From a checkpoint of a small self-supervised image encoder.
Model: 2.06M parameters, 32-pixel images, patch size [2, 2].
Training: soap at rate 0.004, 24600 steps, batches of 256.
Data: trained on retinal OCT scans (Kermany 2017), 98430 training examples, 64.0 epochs.
Rows from block 3 of a small self-supervised image encoder, named by matrix and row number. Rows with one number belong to one neuron. Each number is 500 + 25 x the weight over its row's rms, rounded and kept within 0 to 999. All counts start at 0. Numbers have three digits each.
After each neuron's rows are labels from the 100 images, of 14848, where the neuron reaches its largest size: "place" is the part of the image that holds the peak. Only what is clearly more common there than usual is listed. The data: retinal OCT scans (Kermany 2017).
# gate: MLP gate (model.blocks.3.mlp.gate.weight, 336x128), inputs 0-127
# fc1: MLP up (model.blocks.3.mlp.fc1.weight, 336x128), inputs 0-127
# fc2: MLP down (model.blocks.3.mlp.fc2.weight, 128x336, transposed), outputs 0-127

gate.159:499487440517492497549526462478501494483486523523452498474446506466450481536482491512528512491513544540512515535505530487497493519483497474516492474520526474518507500541510479505495511500509512502481531483514476447534483485467472544521458457462563467498533493518476500482517525488480525518490444488491479490489510492493501483494445527516501477490528532473498479487530478496480543525518
fc1.159:494527487479503495495510559494528523529495498516510537534539448531543518494500535503505513533503445489470467468502506485493513471530499467514511488505479532433539501445501525471496482521470487482506546502503514523487538504541525482490481481501471540511495512506511561510467522488501460498519511492474543541513479441507482541490541476469523503488480477503493491498486498496502490459499
fc2.159:520532501476493490506544456465439509517508485534482516506522503492518499496526465492470527493470514505502504506473535531517516468521514511487505493456475507439506553481504491513515509486461533453486506467450521513546534517509532538509492496475557507482493527494521492471515459468502476519516477483488471490517556455504532544507463520476491521485522497480515510463517505493537486491531
place: centre

gate.197:452502501477498484480465476494512471490506502494518510515510417524523531485470511508493511490496519471479483465453531443512529462484478469546538487512489473460502514500479512491494500490525492495538496500461491466526514481468462476461531489512503488524506499483519490462528492493494540499546532486502493518523479575494478494505492517470449562484489487509506460493511517505508501544486
fc1.197:460510508478466497464455505492492500497487508490512512486474463478541505488452507483505505461499537468457485458449518461497503452494476475549536488509483453488482515494502509519461495484539485486505495529466498475508511467451482461475518490518494492507476490502539497476520504498504520503522543484518467514523490548517463521497489519478444560486483476492539461503516522520493505548492
fc2.197:526476540560453536492486485470534522518501509525485497467475472466522487526486495455514493495470507482500475513511547431486499530508522479507519484521468481481527452459497506490506470515515519483517500519492476465520503500501496465520468497470562511475477485483519511503526499516470507475536495521474521522533460508513538499500533495496476479473502542502469481427484498495492532460522
place: middle right

gate.176:508506513529488489534538505491499479536515510503526508462494520512516504493531510541470524511422505548493536494483533453505523478498469517521507508529499504481520548528494438511489501497504544489501495535531498481509509465507505525520494532507572511493512482493470490519471484424474544517512497519505525490504525496510500508490482494526502463486520540488539564511509486505497497497558
fc1.176:484516492514515456556517510508508500544477493494533473488525495505517504482523512533504481506474535521500529486456534459516525477495469512501490481492472518505504518483496467504450503486531527489501462499517528448504520479530500524536509500514551536481515461514493528555486467469496513464515477509485530504498529504524483518514467472530513442494527530478524529505539488541539449519543
fc2.176:528510488501464445514536510507477534484530491481510473538480504481494527530506479536498505488468502477513479480541444530525527489474470440541492542455501513501460514487485552519537538538499483505506475502510511527468499503536440498460473488509515483519518500521546495490459495457511520491490511473446490510475497459487492484488518518510510476476458487486501516513474518523527476496504
place: top right

gate.277:485472470459503518519485468513489495530484502497506493499474476474523455529456502551484500495481474518505494483530514501487527510504511511500464460475498475496497517465544477469530479520489493509520513519478534513450490450449490459525519529489490491527477515508502473512549540513473509455482486470507500487473470498508496502505504447499498482446523494509524518467457484567488549468540
fc1.277:498491507503530460522476528494513440485495510521554520496530476495490532469544529528487507512472541487516502498477547478492465493520490520457516499487552508526505540533476492494484529488573504539478500516534518518536521486492510495493471508486493501512510444490516491549538485539492526479524519538514470520480517466493499487534499500508506499521475517478537463490512481502555523547494
fc2.277:485469536506492469451456537512506473528524530486557498463505448535508528509507469507494548487503502526518525567510499503482492502484459501495490469496526491534499523521526512469497466511544524503450479508483458486498514508498544521499525493537464472522500477506499480496579490525489483471518498498487552495488525509488495493560516516502499486517484532496540483515493481517515488517528
place: bottom right

gate.308:474541525490501491513510473536507458499503490478503502504471488500460529511505455521517485512468487450502426444488473479531525496490524488499532456493530529476507490481565498482497494505475483485536476484492506523511564528506490475480465541518528506543452513471497473495486478503513503499440516520477489500493499510476499483544514470508519491540506528495474506456473503482512546489501
fc1.308:504492500469483515512561492549468503481461501483482466485443476486487528489494447506497472477459497478478442474477505506541506482506529501450523513445530535515467483505497494471504515503474474497529479466478501527524504483465514465487494515470536523496490514479529469487527509496483546465484516516529474494462520509516490472539488476508496485513486493469488469470487476492504573495483
fc2.308:465474525544499476499475515532548482449514503474480478531497500479496547522512521497461505480462505477491485524516516477501499472535489501486500482471529524460488471488510493503477502483470475490521523481524527537559516527509509486505479492507461472505495495506511507495536494507486525489477557489473487493512535447475500511512513509495555523481464497534466505534500411508534526543515
place: bottom centre

gate.296:468527461493521519510503475517533483475524494515492508506482529510509506510431556504487503504523522501514455522528513503481499496532466510511484489516479459507515494439521501516479498461543426505536501523447507448460519509494500495463463517462486498540538448502535484530517537471529476514493481517499512502495506521539520468525452513499480503502471495505502504507542498514502487483509
fc1.296:528517481482507509530554500492540514505477543524507484572493480492470454538527509454497475495475496476514475507524516511468459497485530486506549528519461510466477550504503501498498500515471528457507498472494513523538474505538443490509497510534509497525508502508480494520490529510528531516480504496530490464494484511489492505456544532539499462510507487533491532479563494544514522508492
fc2.296:518470501497476480489474543504531481460478477536475500461506541459536524535508519520465496473532495499472466499498458539504514527493443479494494482510482497516471435538542494445469497485464531532500509515502494506542482521533480511478536494513524536456489481496513507501515511516515509498520466493462535495506485567484511530491476499485534474518490508482482512491477503496492483463457
place: bottom left

gate.6:445570500511532482504490476519468542513465512462460516556465530485534484553474544511481512514493526537507488521477494475516543480478517485511470486491458468521489514506478495509499524533541477517486498552505494492477492509545509522482524490503547506507489462495494500494515512509508497511526442528466506499471512525497523517477446536508475488499491480495525532495536504529511508486534
fc1.6:479467536508517525491466437533488457501456465517497518512534473511500473488484496479508527516504508465527497469517544467510507506491503530510530473529513464479531492495504507497463485478511468459493524476481522440475489471494523534472485466525464552491494504555478494511551510552526517508547515516495471479488488521470502470498495503524493495523475512516514472543497454493510502463507
fc2.6:494496554484506481494549537462527531517475522483511477469490499526493487500484539510492503476547502520494501536519461498485530486477469487471479517503520454549567503507497514482472508462520469471486494543503491526522463476493530515540500483492467530505499485539492473497496503488493490495518443505437519460489501489495527450490495533499498471442493474502497551511525515502536509481507
place: top left

gate.315:524549461480559485496518490535559539497545496496531542516475495489539494489489572480479521457484495557506504503484483452511543471500495493487466481536491489510492481511503516521454481479482519511521518461531487492478520498481488486480507504519507514477497486512528487495502527495504499495541437529490511523497539503498479513488481503550500514494448487453486546465496492477496510480504
fc1.315:456509507523491466500477498487544469532476514497525497495561547552529517502521472496522519488477550536538477522473505456501510470497487522487479497462523497560530497491501451515565517481520535501512505486518478479543527540509492552521504489524505453489487497501502511492510517544483482528504522526510527488507494522481480473505462525513493515491520483511478464497557510532501486495519
fc2.315:492472508474518515488488510490494452443487466512452528480520475532474527509501499481460511506497482545512466513533479523501480505497486500559469523507527514475485539508453527489520497522490524504502551547515500509478560499495486520461506510456521468513511502501517569497518468478460545517469471482496526531489506478475473531458484490517524479480505502498509486487469484545487536506498
place: top right; bottom right

gate.168:491493513500496520534518514531478507498521471513472505460534507511494483466471533537484495497538485448496509519530556535519519502511461475533534505528487524488525506502499536455477497487497507513496493461538479470493474497505510519519467480511485507519486459536466514498449510510490474504510525483555411487500472473568506526478503513469483460532506498474531501531526507508516495507511
fc1.168:494490484502505436469464471462534480466502490496539494508482466514512528530515524503489519491471506532519488512474424446456476464503520539481476526494475477510496490483502453550498508529523495486522507528480502540470509497495490489485509509512511501470533526480506482488515467495506505502485503492435561528496544525451482455502493510520539529463515509515480480492488468519498504519483
fc2.168:487471528432522518503503462531533480555471504517506477494517501478491517548508417492514486512494541532530510503512466506511521490508507539464445449451503515520515501490533480501485430505492468482495494483488447539544477520459511513528503467488492521487477519506525469474500456496499477497490487490501509503498526507524495468508503515518508491513486531525489509466494475524493465496506
place: bottom right; bottom left

gate.275:520440495502520503475508522504517493478482454463484471507494506518482512491512515523480512498494498476476467476458516537561514540518520528466486479505486511483530500540474518503489509447504453473542519515522491494481472521518513427495502463467507492447525518480512514477477454469491512524474527492454531517471514487470489521544478527461516495538502504502503482479482525475500492467465
fc1.275:481454476515527443480490523512487467500483494512537466486486464555459488482505537451505507488521482507464492484478494516495532493494514508484472465495509540475518459525470511469488546505497489500539524445524516457500463516489472479505489481532490505459520466490512522481499494540471522520497536460506526531526480486510508490533540546485529497512477512508488488490497524509550501512441
fc2.275:531499527473488465460506476523476487537521482514521505504487509521496509535526461503510546485498453498520484513543454525544549552470487497508479499478510491492491475509479527513503501483511537531486502500468493468479431530482473490481545506498512508458511512470520452464540469478516487490495439489498527454498495494451513529510517500493534485505484480499529530482476546495521483521495
place: top right

gate.123:468504514493545424488481495539477480542512502515519536511526497540492551460483505496525530478529514527491563511494476506497488463525490523505496460467475508514463474519506488531505510519464487516480509462503497533510522501530477521511510498488487493487484469537533486494463472508506496489462473460544493470476461472462515454508567483471483486485507514469488516521502507487506501536519
fc1.123:477493500478553437511487505538466500524504496546522537522551493532491552469488503494523542499518482527518531496477497489508492465512496524529501478477486524511484470508537479490523499521468480526494521449521522505529518514543478522503531509492490488466489464523507496483481457519470502507451471452553498495502456460473525476494561481489501464478505516504475516517489489478508497525522
fc2.123:487495521551491499513528511505499501438486512501527476471487445456526491514493512503483524480539510494511513473501493493506494475521499522484529473537474486496560416479518460482472511508510496468499474519489495479517514485495531510536465522482540508455474469515476498557521489524503530490547534466492518518527500456490528488512519524496434524506496519524493502494512479468510464481498
place: middle right; middle left

gate.48:517519510523490525530511475516488497510480539466496473470504485445497521497528485453493473547526523468503529506483458499509504465504449440526520527519509509485498478493488482459497502509442532454519518490503469513514462534446492493472470510491491486515513502537508484474495497486466489450512552501509449493500464467525481522479485472495509514477489467506502454508528547516493529523496
fc1.48:515467483558529493494462533477510466500464538472468460482468518483471519517505526452526506540536498520486493532495524493510486495475470449519547508525457508486513500465459498488529492516508493493532522472491546493534502498451546480511490514505489538495497498549495497511465509486477467483556522478510475481496484475502454467504517497505498505506514480467471444493501537524507514507511
fc2.48:527470569497504523455514464478496511495466481432450531537490489492468518522538522475483477527489529474516492532486479539516533520494464460502436484456500523502507487517514507473510474499502511503487492565521481514500514498474490465500520489527484452517523510507454497503489495469490485513533510517484515541492502487460494479514543503550522528496492511518535524511492467486495502493475
place: top left

gate.219:500478500503479501511527491547490460530454514450451471498518473487544512479469499511475493478489445468499479469515516514486520527479502495494470467502480486437516480501556566458501514526513504498532479485537484486509504482515484473507543522518502560533497496500524452484500511497554543487513527471510492476519482507541500482516506517529490488533528515500499502476475519500476543498496
fc1.219:532540495517532475520503500466512497504493536499488534524493482527498467518554482503497505458490548480518470475477478497520496515526450524515523518511524528493508482456478485493518509464437488517510511510537475510538515502475489518498448467498527478473536500486467499492483457465484523508464505487516524486503548482467461518572484513480486512521462469487475484471501475471513533490532
fc2.219:491465510526479494444525530478521512481457495519490495495503518507486526521508465486495534488508511514476410555466528454456543489464471502461512496483484510484488482552532514482479528491525500453523538484453512491566506550488525516486544495494482519501511491514535519500496482515489503492510485529512482486485530482491484499520517495506537527537480508531509517509491509516542506507480
place: centre

gate.208:476511496510549486502508501515512455497554509522550550524497446531488529469499566475471498481486477484459489496512547457514505477499507478518485473499531503517508476472538525501474499493494503518471526495489519476503533472484483488485497512456487482507493472528463467479480508499504517510488442489524493529510513495516499535523481457469520469472460474510483556466500540480481530507466
fc1.208:551494503485481486493465468466500509494510527469467498509508509447484461517506529435473480496480485508475515525483471487533503524513519505502518522544487473527475466524456499530479490489472484504484503517475514507523495495502513462446515484513486478464495483515513449493527495474501555532494441537468479506475518512488550503468487494486477495485455480469463548460460512472489507490484
fc2.208:496522512513487484482551557531479513560476517447457508535460478485518482491489500509524507495481494448514529482513537469558554458495499480476541515479478519466536476510521481509513502478521479495545491469503536546519478498518487487457455527535482494510488493479529482486484490461529475494507532523495507503501514496517536537513486488495520505508506463507464510518489456486475500512510
place: top centre

gate.152:466491499509506536508457512498468505497530494471516514467498486457487478508471474487488486554506533486546476523467491483497475525485469491531517451465543460477487519501516477492500502487497498530534476481545516533510559534496492542479458500532489473512458532466483488499466486518484552479497463503471514506486517530475492534473474492471488508516524528473521497468534540484474476483531
fc1.152:485499533488488524507524500509493495528500480515491500545489508532507540472481484515509471532535482482526459489496461460517495474495456472517494491465531540491459526520520536490459447488476528448480527484499475514534509514534520508526465482496530496540529533484462434496478445520506478472492494465447531488482514509483458508483524455509507502491516470487484472490493484497469516490492
fc2.152:511492487483493528540476522446487518514516488513510511500505487526532484493506532468503550516537506529530486496502465535461477501464529518505485512516498447496461509513486510501465566504502481496452528519466508466510469469505485494547500494493461481460470495482515508517471529529536493490474488498556485459491477531475507506465494462476519504491494573512528513452518516510527481499479
place: top left

gate.300:461534517496469421500467534556526484546469511525495509528505478503460542468471491481516485492492477505512502495524489444487502503489483482527462527514532503503515514505504518481502524523496465493493548453465489462510484509541471526525503504463483513509509511507485508519509510496503503536505483489535455581503511514493500475528531447485484482541504491498518500529517513501500511487449
fc1.300:550477496497524575501546462445535513466536449488498507486480513528544489527530514505504531476548496470506482492483492515506476485503523492499507465498489506495496483482521481524489482460493512504500473532517494513466518497483530468483476489535511486474496523479515493481508518493516516482513494545462552442484488487481502523499456557528520480464473521507467496452475476508484493512540
fc2.300:500501533480469532488501489461497473500500481524479487449502512490471560494511450527511535519518508533543504515524485503487493516476511490485503534464500461497487510505488496499490498506432496487477540557526521501529528514519519500525511496510470515558532480504547505477534492503499491484516501537505520421496512488514507502492510545527529498484501469520464492499420528515516507530521
place: bottom left

gate.84:488460490525498530554491522469503507497471459529541516488516516450461496512479510483468463512469494494527520529513489525514468513514507522555500521457473459524518528477500452457505514469452540496490502514467500490485542476470506540500501493465523473481513509529513522511486509486455492501518530500497531459483527506526482503466540508477497503456523490528514469465482511493446518485481
fc1.84:556463450486461525517517458486509523538495467499517510506546527459486528525430509541522486509512466470487492491532495537542467524479474493529522523501514524481519505504537488496459486448518487446472483450472500485473507488490509530517476532521509461494506514498543493475510456483495526490480485510499503467527473489481494496503494475504451507524468504514500530482487536521484513491497
fc2.84:503505488527514477480544508485509499509502517470482508557499498492547491523523495484507495468498503485452503533485500478424516479473502487445519484566431530498491487497501513511495498514484468511488491530530529515523462488538489520536443469487464478466554495463504484502496531514453504469515478487452481468504481511513496510514542506463516495507496515477496474522521526472497482492488
place: top left; bottom left

gate.155:541507484439552550527490500482508497461519530499483512519462506510488483493529563476509541504511502504518488533549520487505543519464502478488503498507487494487522501469526536530495525514487486494484508518512539501508478470457507483468529485494505494466468516487482474468463539483520547479514444520512512535536559513465463471513458484509501484501513502530489509497453487490483488528496
fc1.155:465492466582492458518490513519516488542489463491497503475500502526534504497472484501481451506485452482438482451464480505485487525503505500528506488535499525489511493500511466471521488482517468509531492495482477475501502517564521501557493511500491500535538478501527529530483502476460455516485538482467479516449454490535514499488510525490494489518484510496537493516517486479519545498501
fc2.155:517457544471541475512530485503480488452500458483473528500495501458509519507473566518481482526499507488483501552524508485529492441493485495508485488509521490465502502518524507519491455501481521529528532498467536525466570477511488509441496536462514496470486494514530495458511485502493510479466464506477487457507486513541533505489508526528469527492467500491518536499473492497475520512519
place: top centre; top left

gate.221:492511504479526495520469474507495509484521468483494485461471507489493519495536492485522472519502512431534479491465451445484477496512514468542447470508535501506505509543486514462496481504460443490495516479509478530477520505457472514454490508504492462512469490468448495496510458544521511487457460502501501496440523501458504499524516490519534508506518491505492527463514548483500500494511
fc1.221:537488463477538501528483464489475485526493491494500480494488523469539460497488456467491514545438472477479500486457544511529495528539529527448494519506508479471516509501498478534517508496464495522524490493468558517505494493471518497476524523500529478480471452483521489492524548504509529528487513487531489469482484483500541492462478530500482501486460539469516477485451497533531503497526
fc2.221:493492535521509481531521514531515478452466530471473479506492496484484475510512545462487466491521523488474497507489506462497529512490507490539493488537504526536521456522534479476488491479522538496499511520526494528477501505531510457484461455511543532516557467495483517521476541443481476493532506489489525544486469442504516466525494508512476495487489495460458502514512463481463515514468
place: top centre

gate.231:470492500465487500492500506550522463480488510512526524490501516495491499461482490512552495492486557484486446544502501472496490492514506525502488505521540496547553475454523506523542522469518527521463523471501486510540510478509478543493492508500487463522486507508526536522523501550508507479503498503530520488503471545473504497519449498502505525463533529528501503502549466576517495513480
fc1.231:470507468535526492511521496466469498532516539487470471503477512493527505535506511501443532483497448524498541487524484516510521492484489447495508491469463492458482541517477509498465491509464500457520453524497506508490479495472516475487524481521514513499521518495467501467487524440466511536515483514467496506497547482538460503489512488513509477540480471487496469479453498427480501484530
fc2.231:512495525491501488489459489566486501538502484514517521508513473556444480483492479475569514537531521496528497473534447500470501485475493469510488501488543488537492478508494540502519482489523477512497507486496458523467493505477474551523512499475485517497464492538512528513514490492497486478496551492469554483517532498483495506497522503492499488500458522536473529494456443538509486533489
place: middle left

gate.307:481543503518498493519524501521547494464490539482456484473481477483511531551531487466422493524513490516552527471503482465507515517499485528495481496505473444511493474529495500522513482497463523515497516538466477492469502490498498461465500482563518481514482498478480486486494496465475535505501538539473480541501528470462500475539505487522481453515511484505522503521476515490516541475509
fc1.307:481487527465517505521474459505479507491500483478523534523487522497460472492489508510528459534482521511500467515468501495538502503506479538560507456506542507477487510507507499503486491501539515498516484506577483507537462495507504499507460527475527525513534498560495521481546485522502531523512518486457546513486505514533485504496533501500515541555490545552502514506496457525498451492497
fc2.307:523481486471493514470524532512513501578516484476480510465535492522485485498467496502526456497549541460479510516535478512486481457474499534494504507525490450527533514528475489516512496466541514459524505480501451497503507464477440501524500532445503523511482501466523504501450510501519490490531471493543517456517505498507487523511517463493467501497536559511489513486509492526506487493498
place: bottom right

gate.34:525496478444486502518498500480489498507532483510545549516497500485523453506521528540487510534483459518530514479505521468521545517466520509498519493484532467498485498447495492473544500460501476486517518486497523513510487529523441517495491505537444517518478513492486485516531476506472489476497480503541518467476501511479543493455502513546524483506519522539508546498535522539532515470548
fc1.34:521517498526472514503482548466481499520539465467476543464496519468510466494470517480454462526531491458471517491520532523505505533496498493503514513538524464539508502478510501506457502450542461521473486525526534538470457496520500480512484503523478526521467495522507504518538517516478507479487534497560495501484496487525508519467477529504485506511501494480546524530503549504503500482560
fc2.34:522504519506532513517516482519527513467449548487511468466501478485492484537476523461505503478491541445487531528513521472478516484494478470459500458503469512497501436481498483507528493483539505515483490514504494522503502507473496456512460505461560515441523468498479456488486512492490496472496480483458507500558501494534506492532529514502499503497482487495454480492466456444517499489520
place: top left; top right

gate.2:500499506473507504506505495483457509517521519467462430513506511509493523499473506484515482529502477486491512521473493480548484510470451427496516482469540469465496529484466489510492490433520511471485490517532501493449529510504468516547468494467486521508490498519495476497525490482513549528490489502447497508465489509490492494459495482490462506492467502502504491497568487501565483499537
fc1.2:496493527476471493554531460523513487514535519478510559512533470490483529475492524543475509560516507484561468454504488453519502480535492473508470510443535478525526521495510502510473489521512479504500463500521499493512515515539492502478484511567515474496512521501490456496494472532518528459472490502487542513458519469497529491510524505478480471523523520480535502511491504492479475491531
fc2.2:501504525515508518471471515512500511498534467507516493480482517505457482494483510455525513521509510500529520472483456500472511502475457486506469479484513509503526499501462470506488537519514496500482475501517497501491526435501449490513485465496496516457521498466547498516481475444543474466470451491537464494516511462465489519506469473469527516537472541530524542445496493525529471539513
place: top right; top left

gate.284:548506505532565490501515504515510494477467525493485486509483502512452514526504480470519549494519460497509532498506467472523523500503519472500488446465521487476486479497494492516485496451469495505518514492497486535462523465502479474447522501548517502461460507479493482478521441534527554495504529488511533502504492481449492497523484455499500476491510501533498489491520502483528486445442
fc1.284:526504498536561449471513484499547488508463488497494446516461498526472539503531495456502548514553475502487488521479500466513557533477510492492509466491493493484471478514488501515485538483467496486513481481487480518491528479469487492450533527520512509490462488474531476466514442505539576499502535512499536504527497479477494462494479496502505491517491529511497480506508504477532491498483
fc2.284:505473497500492477488518502516522481543547477469463501542492491497535489505550509530525453485505460514462485511487517518508491488472518485503483484530488498478528494474500479493486492526464510531510484490495454515469541481548501487492484482463462496528509482488456502506483540491482510486514527443433512522454497486583503478512506521515480504497491505511500484561489492542474492544517
place: top right

gate.260:499495472491531497538503490504510504496513496482484480504478475489479508535499560510504442556504540480489475493468500481516491551502500493498451458461497476496504537530502504486522490483490478535498527534504463516465525479463495484445497489480507478494492476535471525517519511496496526475491477503447477470478514484428494504497503492457471467475534501502516501468486557497471563485502
fc1.260:483513520502520497458506486540504467490525554520529542505551520496484517469509534555468554476488514470528520480522503491504493491502458518499514509519526510487519494489522494511483528531532531516519498512529535498469508478497493480553526532498500495510481491505541523518483492546498512495468531493546485479506506535504518478581518488521478460547521524478514481502558474503526487498532
fc2.260:541492511531462538470486484495530482453505537523535495475491522523484479499467483468462504511462510508472499496543503479493458545565484497527489507446492582522497546465450464473534457504553523510495463526496463504495501521500491503503499486521498498504530496482497506470477526532474499487521476504526515538502472496513483481487520504505499475514496479529508463502506485500475475526486
place: bottom right

gate.15:490511487479479500477497454488501484520527485530494484456494494502501520464491501500483500556468518500537486482554501502503511480491485541490526506485533517501489519491500525497477510552459438465500525469506518491517487519497515500493489513519506523533471548497501489474487429492481500489450496429526549477472501545513533449522532497524516468534492479511498497490485479470463545493507
fc1.15:506483476493529481544502520526505517512487499492522498558526468566510505522536467503494484460515478521510501491447511483485502520496504502527487514497496509446494476521511527479526486526542545482519491496489465474491508477506464541517536498494496462470547471493489520485525561515507483512551466532515451509562519496488453502493491505478515514499521532527481491499523499539528472525473
fc2.15:480514512454524498501494489510502475506494451513498487499520470494466490437487448535508519470521503529549490496477491502492480544459456498489434526503523509500462522528422485531508508509475491554485509484484477533495490477502537536500550484517494494539506530525495494482464501513545499508483485500511488505483515548479498517535471484502515494466528468470538481520519482490485482481500
place: bottom centre

gate.51:500480479518490503502480491487520533521531483455499543451483486484496485525502544474459468494511513479488491492499459527427479497503481523502484495463525462484530492526510466515519464507481516496545469525535491512438526524458474531443494507491499493526469540480519492486497464501508546510492484546487499519475531502498487500479516514504499509476508497458483509494516507434444521514518
fc1.51:523500481497529514531493491498507483467516526519474514447508532469511443489508478476487506507462502523483495547520550546495465513510505495494519507532533457489514477467508488528487509489521475533500473513523544488462523465465525495480485493489498475500493447514522526507549562496499508522496520524530518554515478512529510513505426501485513468504478528486505491489467485501561483522521
fc2.51:490484535503527519502529476523525463484491523478499519480498450464452506454493488492496471466507511471497503507471525469516511504522477482493486456465525523496542469497477458492494476513506546492531485499493473535456536509496530465491472506469568483500513469529457513516541450460495518484499524488451506526522524455499487484561525510505464522491503510484521516475468490494496501505509
place: bottom left; bottom right

gate.331:468526499484481488489494467522519502464496492477508532502461473531533468509493495521502494480530534527541482461467498448502493463473514510500494539533501443522451474541512493492490463508517516500523543510508503490455501464492504438462530489520500498499515483525511554445555504522504495498504463489515511548522471529540490538509484504488467539493486507517509489465477528504489508515520
fc1.331:514544500530526455482502529492467500522519497468519481505480555511548466479512557538467498498453523513543552518499522504506464506492538518478498546498463482600496487528517476526489484491480501516484485493500523531512484506500539489449492496541487520483504511500520465490497510555506468490518506502514514512498497516516463540471497525528486514499507484473513500473484514501476489475487
fc2.331:491483504482565477545513503508469484453522515457518486543515491463492483461531521499482469518473485506540510537510487506516527503481467496482444494513518484519498539523484493538522517487518550528496488520506519462522535498541479536498528479503493474453545498501531513509491488499507541490475412485508521484473506492477507521468489515533530458468512515501533506497483469502491478511506
place: middle right; top right

gate.330:464512514508484478491503476526536518496480488498498524518505478527523509462460530508497481455562415478475486505507537485536542484465484449493557504525558480466497488507496494456514503496523495455526485452529466456500493472523484465504511506518490493522516499494438517506475538538502511506478512505524486495491489488523490533502526490470478477519475480512495499497513489492524471524498
fc1.330:486495493493493528490486502510518529449474517462470496501528500528474551458498493470502479479526507462474506503494569516508506518552511493514527509487498484481470490520511519524526529494503520504489491512486481418484496497467479487495503489517483527524495456491540552479513530511480528476540496515561489509488470497514501523535514551480479552546519457457469484529501493492482493493486
fc2.330:517483482528494500464487499500499523488482532516462552480484490469512470515472524523507482524500438438433476478499520490513533534509482491510551486507513486479509474468526516459517519498524509518541534480546504510480518461504460479533547496508496509492493483490470552520507524513500501483523511493476534547514463503495500531558512491453481517529543493494481495507504481495483527513527
place: middle right; middle left

gate.179:484467488462511468502501507512495484446514516473493522473499465494479520488492509489455475560473495506502506489505521450489512502528502491530512468500498513493508536502512501513513477511480502535515520495518528509479520509521480522496510499497482441535502440490453555510503472434468556502498463481512505548473524463500523516483505550475483486507528508538523548499531510505552465491515
fc1.179:508481457499495485488507508498487452521461517455465503555467519533503491517527494491508484521495504502496468549492518547531498492524506543482532511478457445503512551503523425512535552501487530485532472535477478483547479502507506521500522500476531535481507507494507483535504504521490488508516492498490509473502542534510494477500504521538517537461533500457468450502478511473505504497500
fc2.179:505515511450482479468513501527474487485445486466463517463531478512505485466495532480485471467509551512487523488471504512541489479500529511512518532514470486501484487527500495501486468510507464513478523478515516453448523506470483459475526488476474529497556497503493511494503485528528481465522558445471508513508471491499530518486466481472506505461490492493514507489510429522452504532485
place: bottom left

gate.211:488486457491499448508481486489496500529519489471491487495556487486466499480513496498491490545512513499482519506515538521464469518513481474502494471508496534486489433502526518529460512499499501483511492448490476489515518493508469526511502493478482528491516456506572482433521515494491531502532482502485502425503455502467532465501508487441475530506526541509489474501534485525511529504522
fc1.211:512523479515483492519536484505492493482514474489474539498534495476518519494503513494501484507521499505462537483502514561518465493548506533554501494508458507465511455467521513516517466469464473477464492514514468491479502544525498495535454470536455514513518469510511464509500497453461487504506448535510518477486452502465501525488557518445503484537531482494503522523494508527502478511508
fc2.211:470519525510482472518503531500468516473474501500471513515510544484499523464517506477464517447526489507500528476508492533501453548543496521490527458470475501525509443483513516477491523507473539510526480482511471470540494518527478526493455494475514539492505470489499488528536512447508487484520487495505482521492524472457486536525474517459505524527456552497520504509509443467506497531499
place: middle right

gate.132:494503468511519527527514451501518534519512497485465501491471472483495456517481517526504497507517575500502472515502537524494457490510467513482454463510495456554528510519500444518471487483488536512500482500491491493487518499485510514481470484437514501468547505508480474493545478477498498498459467503517511465509549525535502494497466500515498489490508478472525503533557486478460531540522
fc1.132:527475502480523544487537448520492469460514495501505523528454498491490496502516500477470489483467502464497515530483522489515471485478490524484521517485522513512442508502502463470538499483489544461504467504496527528500509512504485501493550532499517498515464475506513459519511505493510539489442507496544482428449505525482489518516540523583501490508516510532513496515495512500511509539535
fc2.132:504473503526524496507474533520496472440465528518499493500515518515516493483454499470516487506527501531493458504509484452491505506491488493517526483536502518560473478511506499465521499491504504537491536568490487466491484529535461503468485468511476525501499496506491512513529526554472523500499532497494513518468476546465498500494485530531522496527460530486519461558490494515479530490424
place: centre